From a checkpoint of a small masked image model: num experts 32.
Rows from block 7 of a small masked image model, named by matrix and row number. Rows with one number within an expert belong to one neuron, the router's apart. Each number is 500 + 50 x the weight over its row's rms, rounded and kept within 0 to 999. All counts start at 0. Numbers have three digits each.
Before each expert's rows are labels from the 100 images, of 14848, where the router gives the expert most weight on average: "responds to" is what is common among them; "patch colour" is the nearest of a few named colours to the mean colour under the peak. Only what is clearly more common there than usual is listed. The data: retinal OCT scans (Kermany 2017). In brackets: how many of the 100, against the usual share in percent.
# router: router (model.blocks.7.mlp.router.weight, 32x160), inputs 0-53
# up: expert up (model.blocks.7.mlp.up, 32x160x160), inputs 0-53
# down: expert down (model.blocks.7.mlp.down, 32x160x160, transposed), outputs 0-53

# expert 19
responds to: finding: diabetic macular edema (45 vs 11.7)
patch colour: grey (94 vs 23.3)
router.19:531537494502505499478447494460468491437515363401423513497500479514430510456464542519516497476411550417528427462452618535561528518468535505562538456442478523559464
up.0:613532528517571459493508522517510484479550502457453481503561483574542520486549518460551463492601489537532434459457542472390501551466480511506522531428586493508540
down.0:438553432628523479418528509461493531539603524515508461517521573523575383511501473459544458469532476496412497549469522494544473468557581588514553535494569490439508
up.1:568437475492525436470539498502579551559490515517465538458461529472474550508549510399591441474564426591441505557494503376493486506547435488477487523536517499481586
down.1:460514526511464563571537508598531480495417530536525439437500505444464455504406573593406516518410483502574599482433497472565503510443557415538535467579512416492536
up.2:529472499536542487503611510395497525522617531556474493496606504571451401585467553540517530536481500594513526488453577490485511537538525576448477553518503575506442
down.2:538541465483540439507511462480563583573579458521498492523426473574483400546507573511576486558497500521553463474460440503553463501480516529453490556595521552621548
up.3:530502548478565488583518465533460502514410464534517457597608448419531425508462475489531437505539549459486492561466517527525426503458548476500567494555502559523446
down.3:568558532484516534538513453413500502440425485571407443552481483577549481514428521505566388567476487401521496510533497497504489475415549464474511511543504512485545
up.4:490486561529578500561475554481539458501445480538511442529516515533519396486405488484462420528604495497467515532464544441461457484454566535417558471557521563471416
down.4:483612558509491524535496519504494483458379563546552565485583533529489489505460470476497437540436469434458556555441502536506559571469543535477532563622529465482486
up.5:570465478474464616415486486489521550506564506475450535493465441423453545480433430468563579479519487459490433444475491456595531530487616460506482500606453457531553
down.5:517596546507443559493473653519559462501487610507528573418489541509482524512441594501495437456398510540545449457570550492529497500516447557505531506518519583490551
up.6:656482525540519483514485506664577536517557471490534533445493511519475520498523473474513428448498523460509465570431480512512475473493539488473423496447506454535575
down.6:491498537508547461512516489520545528512596479584572477528526474548525459564461422415496472556515460564450522507553540557493450456652432440518441519492466526534529
up.7:411471493428454518498523473458468570466535641478498369540432473479504546506618490402422556551531467541539534449511491491510490418520416424478454498547487547539524
down.7:467564461446530478490495440397536525504497500536449477495515548434555446492446544504492533582468438511531440471434490441464488496562484586515494509539571596594540
up.8:400475502513525488500506417385493531461520535485526472478527478554402538491557414528442541590474476473490487478557459484507580434486571457485463517463433597542376
down.8:536593401507603573504531650486452468471387551507527460461568502431541454525454436478478447509528392457442574473428523530518495444546560510552416462458544452458501
up.9:464539500462503490571526538454534559467430502498534314466441509466469463502629553544488437403551524513533555515422539475475430426491439406510563504500513606495496
down.9:557433448568564488451501421458514495517417540546501506627481598505447512508413516501520485564551514466453589525499582542550447508458464496490404410503541475454447
up.10:570545472508505587526490562621491536577518526528446550492545479493541498471505464434490465461534456465515463542532448475521524523530562575401556497543572544536477
down.10:628539510467468425493541529554632522501491549532497506545543515543552513501388496526538479480457607554577499498539508546529525454528430456564571446470576469471578
up.11:468451545535453489574556432452503502573539519581426470524558451491473438569501499499500522480487525602535546463428610503489445516506448456503567534454527558487549
down.11:578513468519513441521509518528513543489583412437446496475494459575463504472556568564576547535490536559507505474487434491521544522487522482393482541504578561570538
up.12:520527409434466502489463515582453503528625572488413521542446469536557462528580621476463537479517541516465608475509418494526444518552441473420491467372546438605489
down.12:446551429451503440482498517487454536499571552512501447401499528528432514560581431330422546422598483558418504467487534483508457483522466462527508520368413473482457
up.13:611532506502546393505507520417493500521589506490492403495555511512559487550580551454522519456584524524469530561553488448474518465485380549529529540379425531518459
down.13:525403519451465540534530393384528494503400522562485471558489542516474525458535523498579489523562469501493548499552589521528401569519456343537549405521540512389506
up.14:592586547482504547415640543518588494469469486486466498446461544520529452608553410558547477448533428498476514557447440534497487491463527488507483509560521429456400
down.14:427480419616564453502551609542548411471541483483439525554457486508469482558362423460510463489442468432496542500612589551454519445461469531558535509517494481520467
up.15:490534501562468490507474416572519478543431514548548485407493461542438459499456405461541480494518438531502555549486585509435464566515491419506631532442531509456570
down.15:559543409450514476519526460554465585485578607531435414455550423477538495505573484417501527504525485540537550477494484463449510579467467475425486558478503554493499
up.16:567527441454549567522480498657519577541415540522476538567527455469600590501487441447496491491525452494478434450505464505463540494503596468519528481625486556510459
down.16:573524482515468526448479554524672436482508557574509537516550453539532503498411560538461479492367506533536460517509506521461485555517472450519564480553502518436526
up.17:506529563506585384583497470482511413492523449443442433527490471500534521546522595496524405438598443432501539553548518443524406442448479493605509457423557501525481
down.17:558488478504526470485491477388545468502451565529490524521490522506548490530559500606591421507569504448518567585585551513504518567387586491441452456500569519503532
up.18:462402511499582404456537486526530416538612438528491547473589605550439470554556527471488536538483464499440588510444526455498426466622398591424485504397550485591488
down.18:539485581536484480503529638430391547565571536469547475474428506452374463512506362406430458553526469562514554516491469519520563395543562461508478481489488550464483
up.19:607433512465411487464450444484475443499640565498400493586526494501588398514510564474475562511467445520547502473574523471506503485541438591472588515523483497435464
down.19:505470537482506484532449492513504419499460456497584468382427654483447504469581474529464449468547524530509547598519510506565489387518462422470433400398545415528471
up.20:534501513522550521449492527562517537502453505488550504471453554465548514533454486458502376492530461459456451582403530529492448454498565435450547484491562469535578
down.20:499447525535558423479485478480564525457542506557505485547510488570424458448449441450461519492506471567429547516596567581500525418567511530472503478503509493499524
up.21:616487487540541533491463544513589474543404527457459448494490560602504513478482478497561451505563483514503491512414454485432455559511541443472586531500623439443594
down.21:550533451558526503460504531450434514459524501539453432573594519554505476483542383472491456476532468538434515534551537473473549496518546514496535549417543517505500
up.22:606490498548468441516493555506460434501535486524441480558532482543430438482442505479551471510466450534483508516390582495439491597511520621486538588516511591528496
down.22:594458467511518464517503524565449503499536475464504514498428489519548547541601482491555450541456453482514473463422534537469522498514483531581401554476508602546460
up.23:459426446442475439484498503437510539502464563523416467587447501437482485513460505446478501481529515565461458496524571461459533439483508550542505593630395573467553
down.23:484437441484499483487431433569523407477544550531490428549528513472527470513512546520497543546603471488474420493514544447467434534551526611466475525454495580551443
up.24:666379471466498563472487536523503521558604496545394560551508425435578479520423551486557500471543451423463459469602484456531521459532529541468593501525429435474468
down.24:577515539470534561443436504490591453455476526491559483458409598465497484555472607523481481425412570489550491486566494457506447461512404467497546433462526455477508
up.25:516507469517477482551531508536492541584503599576443550455534514553570500499566483429537520428491450490509486578459483504423548498484514519428484542527492561473525
down.25:536553488435447513489485395563524552510379527464557532480603514441545512447478521435453599456599535514556472616523479474453535554525547471414461463551537457557526
up.26:530494507509522552469554481490538492500485419500527552524454539534534458527368508517524445532469430430519500508507503516524521437425564498510526467550479367424440
down.26:382556555603513537423531613522509424462530532555499561539563515446464474539408504533514395400499488476531528439570539508502490490494523466540548485604542471446457
up.27:457499444549585473607494515515595462485477529592479438518540508466591484438453522473444491443648482519565551533449499479440468451498582489430537485518510526501470
down.27:473521487470557516529480473553526453475386470525491489504467409520524510526401416620501455574462427502423557527431453501423532545479528512508481553527586453586560
up.28:494499478571482498451533505438540478524509397448453526395481488499492555520444532500473540494492477514451516541565566530503534561572445526552413558483420464468466
down.28:531502508491480559390458720577502519508538569473494476460449546497429480492519481599493525427438509469510561450448507519548508493445561430477497481448515520468475
up.29:515416514557517432447480476459558408557607476460519434477583520583441471495517548500458539510481486564452509517589479509531499500535472594489522606477367544494448
down.29:618439561518473544477484630552493465470517495438534483509489557468543524524594398507521505457521468508464639476502579579496500408508508441553445490496521558420532
up.30:459413476511512490487568453472535557488423542448450476567475485456503546527472412521504491485449412447590529534501471486480488488475491509494513527626468503387451
down.30:438448500625536497484496565540625399475504442485472549579473428461449554584468422622534477474478492457478532476602569565488508467505547575503553499591462519455443
up.31:533467505457576461503543473464563527480482498454481436593496503505584562569548497520543516487523449486492432466588571494474510495505528417542476477583525542417451
down.31:526458423478545479441463437422504449421476553495488545519517480480503499441425528577527539523588486513489475551511530469470509509553558547488440460454495518548487
up.32:565504569456575448490482497435485525468461470415382497559517521529496532485482518501487459382643488482526437459466543430460505504507580474536537464596622499399538
down.32:526535421538486469412481503479511494472485620517469536522546576560575485520470534592533554486527535425509507476531508524459501568493533529506481456452639466479550
up.33:411443576523473479428518533458552447508541520483466446436373418543558563500598591509513549550529455511515619508572451448577496553490496448496433505487457430473516
down.33:594420496420497461476475577509520557461499494546440470478412423499560485471560501464470599604458512503568440470503438472508499523447466457501537514506426506536516
up.34:383454513514478483541499557445471527545449510465473454393412469511438488532551505445536449580563497456493500530565468453538435466511522507474525551504488520448622
down.34:474355469410498437443463444521453536513463572455545414479475537424476485483550448455434559452563417544475561520522551490536453423559491441501440408520479559556487
up.35:437433555510490558552487570546487535469473508511511469446466513520400519531535583486497443541591498422562460493542546334530481496529492464424558497544560511438635
down.35:502414439457519434529469486439467497512527553512492396535552521459489459528552478418486447447578448514392562475534601486503411498499495542474444466460493543513486

# expert 4
responds to: finding: choroidal neovascularization (68 vs 29.3); finding: diabetic macular edema (31 vs 11.7)
patch colour: grey (67 vs 23.3)
router.4:562570440477442518436425560501424512464565506410435527493485511489423481458494509531426568436454528503513499478382526529420470581537470563562508482487492545569463
up.0:437397595453451431476499489440578462501599434473500455458547424586510456480430634520485505477552503649557523520519522475478411473431527564535496443506517499497482
down.0:442506538553511504399535444427443490487594473438433531517420487455516560517516456539586465522482509491485534467518584520499428474440589414550504606548487491477445
up.1:421522546489528506444444525617564483518579482523444376473430455594501467472474532533440504513582414612555497494494494402479442523438515511501518436543492395435571
down.1:474478477417538613367507447487505502567500493442424464463445414474540546477564429489562486552538520523542466431533568490503443438480541472534498572531439493540535
up.2:453508476513548467470416482516514551515586452481512419531379529545591468456542601509445483463590479556599506468455501401465531479524472496516532444507468363454518
down.2:469481515413480574399460447462484463561465471459412470403463474488546533480570471499552440562578499493566483478535585439520465447435501431504497562569435472517507
up.3:484536517504511491508502502422473497492493382585555550492553560478513449553426547445587490473565484416471384508513491483527486478487530530534524501402448360456533
down.3:592480491433474540406478543489427501522473585500510546487537500450459493512440646497477502425578461421509450412569502429529517521564484477515500464572439510544490
up.4:535410443562500418504545477408574470503541474587473477476568438550518470537491499533559523527472540632487548529548442488409366568391471527594545538544399545532548
down.4:476502486571522478412474442364510462420572440481519454551493449507535559513477435477506457539502474489489410508470539458533467507530558545514462584486444571536475
up.5:525391526507543546479556411438461516451511411566553519450517550560567444557443650457517515478474483542529584496567515487481392521471343552525538539520457456562477
down.5:553478501485476500545468515385504492408607514457512566504455431475519522508505526390494488471498491549445476500519556522440475520492498431486465464508495631474507
up.6:442458506380580460503539542505533584559572524564513437533442556558449394516478391508493500508531495538518579464567418380513456454533470551423546504566437564461479
down.6:422568487581547503487462579466462428533544456568491515485463461573485470594564428578565488551502558463495508537544542513593473450515540473435502651541577447534397
up.7:526400547434470500508509565495455524467482572607405474528481538536460528549537554533481471522513501508525599538501522471549441507541554501463655436479515462471533
down.7:557615522530500456514478531370441472500570485417476475516481454567498538530506455482490456485380577469485499495575430496525425514527494575494394529581594598603557
up.8:529485533430512481538559494499472628561536462516491442537415495493482511528531575405513502532503526585465403459465541465505540505493524414466585466534506532515502
down.8:477475502419503472509507463556551527564504518581477463481530625543498458501488469468545463466567491537436533516495502462487522543465518541442499498508561379493481
up.9:391587501578482519453488451456492492430469536524533452496467452464498499453396453354411499536452468535501458527510617473545536434534448548577448445593498511514509
down.9:599416463453516529439458518457461521509423500461449517568490416483649554475447494535550581596416485569552555459578517481528484535514415528534509531482508508522552
up.10:461501513519538500418542486543593507495522464482517442552452508440523430463452550509530447504600413552555526444494474412524464539457542448517499456577468335454496
down.10:457468539451487491388512468512504493565537438430345474430470465496545566454606483526522519581520523513494470474554507510584460431517555402484513497498454484531540
up.11:516479523422517449504464539485492426448509537542506434468509591535420482536483525614562548510522496572513490524445484530439392535380470602520593461522506561506533
down.11:437447563552522543448450455457502499479590460442505509532453464467513510508505489472488547565484482579425447477501436406545458497590517477614459647521418536594509
up.12:507461528586525493486522466539518439468412497526452502514549455513449482552494465504590491536577471488488463514503553496485541543516555495525522549534452543365503
down.12:560507501392437478497501440491490575539459535440502506421550361536389455453490534497478524497588487524477411462531447485542504506514505485506448480488445463620509
up.13:479507479466518444466582551507443473469526517443464537414438598459504472541574547503552447479510501463493479563429556523582477450524525541431557390481522431431450
down.13:557466467500512464493515506462454447532608501485449462562544481496498451529518572494490442461527538480449521528533511414468468408494443507493492557445482580545390
up.14:450576480511512468405463462576473528529482433452513465511442481549606538488469607437514467482562421546569494485495511387457548498524492434522540397547484393502533
down.14:454502518401496538367467456533464490623502531493471470433490538481536525490546492507571465532578522504489421509576602429475405477447510449537525530506483394495525
up.15:555546474457551462517516574341460551456467485456500555411540545499422496487528604551486524524503505572512499568419485540469437535433441573554513432396450483550518
down.15:446488492593451512544483473474560470443607443504489530573459477555456536491450425524535459536507486497449488407466495437553521498533461479529476522513446607581564
up.16:471446523519492468478488512498462554470530554496444497499464674425565500512557482427510438434521536474426575546431535508476541451554503460366468513521512529515545
down.16:511524550587535522485490683520373496538526462453495522649486565555536548513520522528543440517429475432504533448436587498391534456433503472453575481477631493471440
up.17:505545501548483356570516505453554406478508508490523461580481545542545542509499591491543427526598489536425364482512470451467470427487521527438536422501481404447374
down.17:562502573384495466635461475447447525449559482506522402382495494460507509490619495509456553510470603540569505526496477567569449525519460411504520508376537471583571
up.18:453664500527463502525486439434422484508465418469498531422411464456558541481482462388573534508517512493548421492490503457468510545507480465553546568413477444523526
down.18:478567465501467443491480449512489508455483534606484460442668519477396526521553476478454566385533545429487488518483409537576453576443499568509476516469464538514453
up.19:471464522530538486481461534528530459507516551494520523555625618468594430433452481550548442495533451499438599504504503488459491490490601523501497489501534515443433
down.19:465455517558488506416533494511495502535468456527495568591556533484522573483464498525625466609560451527427493448425519553479482469516524487471481539496520457497442
up.20:471440536433558540451470447488546519487483480491522590516537605533502537488494460501426498489482561470437623495601430500515533455542498491402415549480534466506528
down.20:446568462554463572518498600609504520494488454443620509574480554533505466513391497589498511446450458513499554476514545556474569521476528506380513411527570519457548
up.21:534495556488562507453525576493494491432515570456553424515516596514471411461610505503422478527523522462394511532412553503467477470533524472443473385424462564548423
down.21:449485534551463508526484546511497531513533470477559534621464585502475539533450526430519482478501476533482567386478572516512597456549492491493596476517489598488459
up.22:502521597514528530511527529549515346449533533513456454579538540567454535512483403537423464478489471444461552508520512525495429470451446638523474467491528579455392
down.22:454456452562532523458532569606456445459480515514547504525408571482478508535449447521465512518499410422485550471524522447488507472535556575518457429608465507431487
up.23:393528498479410541433535516533524501545537485434479470494439480537597511453507561489487503459564373604548446479431508397434536487465525431498562435561519397452528
down.23:497514537398418578421464478571494456609480486519456463486391490472550576505582470539558465572529518505524479513537584519525416500390560441525453521513499447510512
up.24:545465564475478471500493509497546409523507388573511501497539532489550472494459546458508424527552416480491557515500576477569359485499504469444512464529544502482451
down.24:518532480498567529467503407386465438507522435526501569437532540442481464462569477474559468485509499445615410596414497449540345495465462514478541481505484531434508
up.25:494585512493529475511473613363516416476614471460509429505471547553419496539575563581427494456473500485414579501466534535493531486500457541418448380349482535577407
down.25:484393516555433503448439601562455445524527488445525411619455511531469501510478433468451430522539475505473560450518560467515508471573554489514469483495457616462481
up.26:604464407500460505546522527469491569577577454483413451484522357543494461444515493525524541477574537656530433532493448514539559545591545590534538514514481524504469
down.26:534598478496500498457467381414541495494491442516492498431480467515540543551541468440529545612474558500556462558469475487474523504508478521586489556572462584557644
up.27:501395477498421560475455461516452505510490472530453465545552448491486470436426523496521457552459541418554408499489448554583485499587546481434617436543536536486559
down.27:569409361372509470474492477518516523459494567496465407456515587537452390501333509490543418483551463501573537515608615451596454440518529423551462435492471491438559
up.28:519539581504506483521522458470489548486545432471586498520477556426523495534477569528515410485500438556389449497444529458531521454438535502513518479587524529504466
down.28:540499527520482463576502502579514422491411475596538485545482508411502517509458552517544448451571530441543461496487550512588482430384517541544533456503502417401513
up.29:537467511502524514450552468591467542469484523438545565459472585560514543517519472526467552474514513484468512494497380537472544488574518455413431487526552436529549
down.29:538543401555493595478425602579485497494509490447508499528493531487603530552409563511532519443469433446514550400460528502405604483444551458411627448502526464420538
up.30:419506538533505473499575444547600460475546457531527458420437585534501479457451620479461507510605364581549405474454432469468467513516516543507499440492478358388465
down.30:500499511428542521469459424550471567610466500456424498448465498443532528434572421555572527590532518506490531579515524519550400494509546470491514559529468497516490
up.31:505431456478506434487537588412511495489575491509533484502525560482561460543566529519506523422512501504435540537508596509459461483430415507495446473439411526524396
down.31:462423488618543477494538515487527422516488438522514493667516513527587508536444548485537320568556451597479474445453591414484469461558500487533537486453486563457478
up.32:494496564448617480442433500561519510469466543521493612545561657459514529498514429441461485521554515486405597495540402480473525492568499590441476544623562543530550
down.32:427589472522492577526510595611411513484559467431485541538521587551523519463428570514526566461438496486527518502452544517430610476484568473454543461509522497468549
up.33:445497543533485497463476509553523472487436514480554461498561520429470543471472493537541498475549521484485453506481555473468529514530593425504480560512523485431592
down.33:559413532374510510534472435524513520505468487432537514451432551518480526454438571531528549494537428464432474397456451403640483462528466417441404424515536463577586
up.34:486427523600485441536602479430518527467626438538488467477543422578532480522445619473492506465515500621516544476545522432444465547440446571533512497529449504510499
down.34:464520497555547460397512459377522512509577488412511482481479444515612526508487493453592502612554495451527495510514516482461467489549528453497459588517472530514434
up.35:518562631551507522540595531555551510475485490506516477575581413503488552502470438488446523508488464396501473475632493503574489481428504474549449478548528514462478
down.35:454483489495447491542565457531517543457460556485523542477443509494483543522412486499460448531414479426515519512530488450531501535460465464448449511569453492488520

# expert 13
responds to: finding: normal (94 vs 51.6)
patch colour: grey (65 vs 23.3)
router.13:521461434511440563556510541472433517543539522543434410507496465492511532387630534522507557449527546492542415582478501540566535422516513496461494444524587496492465
up.0:546480455526491538520539564459518517640480466482486513512469442382465543531467461497530467461485440385466512401515496551522559406534525496361498565538430546544482
down.0:492537476477505554379512526497560502488524464464544548509506493431543496491540546635486458426445494456489494504514464428403564618471511512520517531559522441450517
up.1:569518450404517446423461579485472500436536431377418645465523511461584512465496482510620511516524476397474484504534590438468600516526516546534470431446457386523500
down.1:535456504421498554537502638519532543458517579458551507425464534481469464483466426424390530467498506504491520539557596547559540429554577427446502473525492477577549
up.2:525514512495468500506545498396468441528553458454509535495489425492561516532497456451468496406501483488470520456561541561505555458441459462479539554489491537521581
down.2:514445580507463527505457550505497468496567527592454485415431503496533383484601514503550497510496527411510494543486517481454559566400501401461471536587481585502554
up.3:525447525511581455444412466574533486413503451434531559530529555497509525467441511485535508460524464429472557530590441489498500449507457559560385526457569385497441
down.3:578456483464486548445440536583454549546509501534500444528502512568508535503602488425320467479448526439473507595479453515423485456501518546489543483475465437522455
up.4:573500515496494534585473500475481392530540513598484489534534444548572570550464491590569529506425501486513585489577472571520491579484463516453597567417468584504502
down.4:552369466487453524489476575516432461476555447589412486508439429568452468488519443466555479519515544508489495478463539426563495576509567434418527508483448604474485
up.5:531481562477421500495508431428465519480588335468501517436475474442556505451435482414430442395459532514518516493536574483502536437504448518522492542484464492561544
down.5:455494455433574434548432542474481453528560605527536388471459604439459376548538371568531458512419452431485589539495483386502428499464469455441563486472579518485473
up.6:441532480505539540485526491537454550582452468477504536553467535587496589429560472435521440483513516453495484536506482519435514477483526572479433626481449465423458
down.6:477488424504582454465512453518364495560473498511438521531619467577515488522509564459573565512506556503412522566524473478488520610452444538478423558565558453452489
up.7:571469525474506541480512500556515511549520482445545432537495516498471532482553580496563450447483442382498479556510478518434463488564552536497454526548480521500403
down.7:438579515486510474516471512559489438515519504530501509505448539463393445555456445541586591496474480472387512573580447495452515605430508518447477596523530463504474
up.8:427448603434531491506478508447534448342494558461494420491473502457520528651524538496534448500447493471522508536511471534439544499462446503449446514496566577452431
down.8:546522491546446478431496558421451490545527439609425509464481476514477535502512427571553486445491571554508459547491445565520540521455588428461540492458498561538555
up.9:445469496491479492511535480511463506600473524486462498573514506512431527535476551478410433409517503461461573509523477448474485457470525429684391490464474508548455
down.9:473523556600556476555524457441545470538539523567468455545409444490483475472432530497501447485395457503392461528624471493523493497407487510540556656542504461464446
up.10:513475484472481474491559439578560522546468500506517536420538469490592433560434506461503480488518406460437565574598516454461448482454425557527446576513431564522551
down.10:511521526505521489575557511510461427508482505503474488473517532565495495557522396500505587456513584544459481438444547479574526488503551454526473464460441562501491
up.11:419638521451517522456514536483533510414481494445560534454581498417601579550580448380432554498483459519437512484510507428460529448510554535478506502482442489511548
down.11:608499473493480520442580488526466571464534570523481424664555444536508475521502390520525538442466534504572433517440537543568561515450473440554519499525512474458510
up.12:562471529487477539587423490511545528579469495500571485545547503473427486469411486447484485552491546516427550496540494490552436553574531498407607490557615579578527
down.12:577540562578524554411406427548410486414521477555480471517541473506536478497421454501531427483479478435481569535549542454451486431492464484543559508472543465455473
up.13:443532504521485496572521412474570565466567460491537432479589445520465427501501518487404526444521488491549557497508525491518507517453448489489437538446533506473482
down.13:505533491526488465512512500431490576526376443506533441489461519561480533435525532562541563507501521555452459476529502568462531549481457517475477439500454514428529
up.14:522475576446491517463424428509477523485497464411525451442407515418391421484558548539401486560516548542439505431431493516493474532512454498665469400480468447561483
down.14:562484486563524495487497537499520451432503571472545461509519510508497455544513465522438546488455583461519542505514454528572460472538476509434582479404564438571481
up.15:571378516470449521484538529483498522440524530478513537518456492503597504512469493471532505454532536552446525440507515444533547477536507426489509431437512485565453
down.15:437442482470482526508473508538580493400459482494504542533495529325530547464454484468419497468568452408601530491522534533501440467561499535549533572560491408540519
up.16:534543473459435559417489471410510460437547410466498570541552448466543528532444520496462523477442457491482588453627556532490562512536489442493424506415535486572507
down.16:599572463471421564500468491409586513464470525595530466436518581483478457596540470572531531441530504446473471568475521508534525471475434473469514592502406497525544
up.17:482618550441489504577531529492485463512457523496471555537467414532523559596584495395451510486418479488465556396503570489499505440479500490510593468488488531465512
down.17:476453592471454563527539505440489542504518441541384507614456419566465534514592472597574501400540607560473491438499545494527515582477513552422503520485486599509444
up.18:528489543631549491550471450541445522543432528629502479517543559464468520479455432494561500516565570440507535532472494572523570536471448472476537632490517546526503
down.18:526466459495522485419573386550525566486516521450541504587553584493559504465495572528487373492513594501542453466496429407456476463507489483499554464478499441480442
up.19:547518443564505504465418550465459476524519430438511511454539515524484431520449491493438530532482479506478516487510516520520497508494580431617626477498470483617654
down.19:528491499481529525581421595467568464426529511494536407494431472419508414552502443506462471414544399451477574537577575500552519366500529443512628514474445587488609
up.20:573422510571502529511449601575458493539439486573487542509452470476644449417361498450525521514512518476545504525568512564504500434498479522491512544584477475609632
down.20:521458404529499521481506492514473543403516496512488465460571494438581530459519463513501442481554440592613474491389510508472598563572469500536487544473481385491538
up.21:562519548519472402510444456574574540530477437479530501444505503419493453565452435547473526523500497522509518597541523475555435377474489581505477523457512503487543
down.21:551528477463557444555471502513542551535549513485556475471549562451576443506467563467527472536490522600488521473575474460507515460452500478620555560448466502632447
up.22:460452483525532463398440497531527507421546455385527521515501503517455516474455580606482464525523499491492583534556484521454528461524443506553371420433515467488357
down.22:557438481479514569466428505485471549524582594500517488441480459520496477543539557512423494494476526474485559567494522474486498495556505551447489484370457512523452
up.23:518506513604545443428420451517560471522494475490506483466459537506521497511449501468457508533468521620551520554527523522521525423545442528451473502502466392540552
down.23:528501515492542455512480455500588453475491455474582610473595545518490480574530511398570466539506518469511458402520478420533498482538554507474498550534532496474406
up.24:487627531498540453469452467540543507550498440558523504446536450426440392553519409500337534570492514571485419521519493437479473502523536544499470532504446578448469
down.24:432596529391385577473469396494528566498459513540555361474475486520527457504470477616473560424530470586526516516482538495502468549528476487459433554537549552516459
up.25:597419425519502522508469563621515442546480575498446524487383456465573493459448491534558468577515457562498511470558432592522500443478476496434518524599476581514571
down.25:520439499449488507490502493544457450479583512445435552474548531476565493471483450474505451479504490465671521465434482530427457493573471416557516558555488436544591
up.26:539562482521520527482489542389464460465481443483534525447446423420471515486458513565548447527452505480509489530459454490431496474561588545453398484543528550503613
down.26:483527504517582482524495544547528465496609548569437512401537518569483460535476481508485557475504586554447499587535514532503458533522477492495526466436530530480505
up.27:474427472490489439515531478469452523504553505434505536544475470386461508484514498388417521454512503449485525473482584559482480528494492499593599410488475534524440
down.27:534440554495457509503539481484399503505445456484443421548450472553385582542544476539502475450458604506537471484544506527478535553479478682551540547517462481497538
up.28:485542502491513555503548550523513420548552519548452516566474448479594456619432476371453472418505404411519570492518449531568496429485477467489501480535488533499508
down.28:533554522488493546505503490355535566452555458540486525566431446512362492606495590524507527517433422484467429595511530490451516515481546526478517543503462489459550
up.29:427487479564530496579550509457533499464535531486481563553471501519480517499509496313448482451501473408489511490470620501483535496522507547483578490492530489431503
down.29:480506545538430600483527547436502533469465485507421485585520434521486526563591590546489473524509559509502431416448494520474530579407456496489464496472428518491539
up.30:570554448586512571499464484502475482621503473446444536501485455567471507486436562483466499477647492441464527465534528412461480502492436555533360506499596484524559
down.30:523421482469536450527438507463462549448496522470586472596503492516549481530447516462449350448427435545477557462558545483439463440487535508475533511554502475425444
up.31:470480498515523495529477504487508536493543492583588535492442535521535502381464491510517487507479539479491516602578428611471493485506457534463535541505473511527562
down.31:465535449590469482440512416506438433498540531560471643418499543499512572454586492486543471422525441449496508492462457500466546479532500460551406525466543449442513
up.32:736558510564492542458424542450459483422490454397527519459533460481553487471426494536469487576490526525475507473567527521520468514523528462514597454491549531509578
down.32:616412498456473533518490568489506463443506478535532388501487499504598443526449438544530392423445470475494519610502579484492506402507525453463613506432470504512546
up.33:460425499502490474508510457444445507463620470476612474559520534532470466508478538561480458548539537518428551463521466459561445448543512521523445495478461494577456
down.33:485516511506608486509471400510542493461560496483626462431461560450476462509494539527408475494451457526471474556499533463488469478498487558495601441467484537507500
up.34:457584555553491507545510500407514514425538549501517397460554448546567505518483492495487466434478469506515574522519447508558521525477483478371508477445417515508536
down.34:470497453549515504578443532474446510516431448570434547458482479467471577429544528506536530515556466466446511476445557589485517571506489468477495490499455495512517
up.35:464621544413535478540516495423507451498559510477472459490494482423566557511512433428378484516453468530487535413543642518534497361516487517531495527545497534490551
down.35:441473589509440571474536546440521492497592508539410484547414464509452532589607486471524507404431492483440531551540478514507533476496531510453586533538439595473491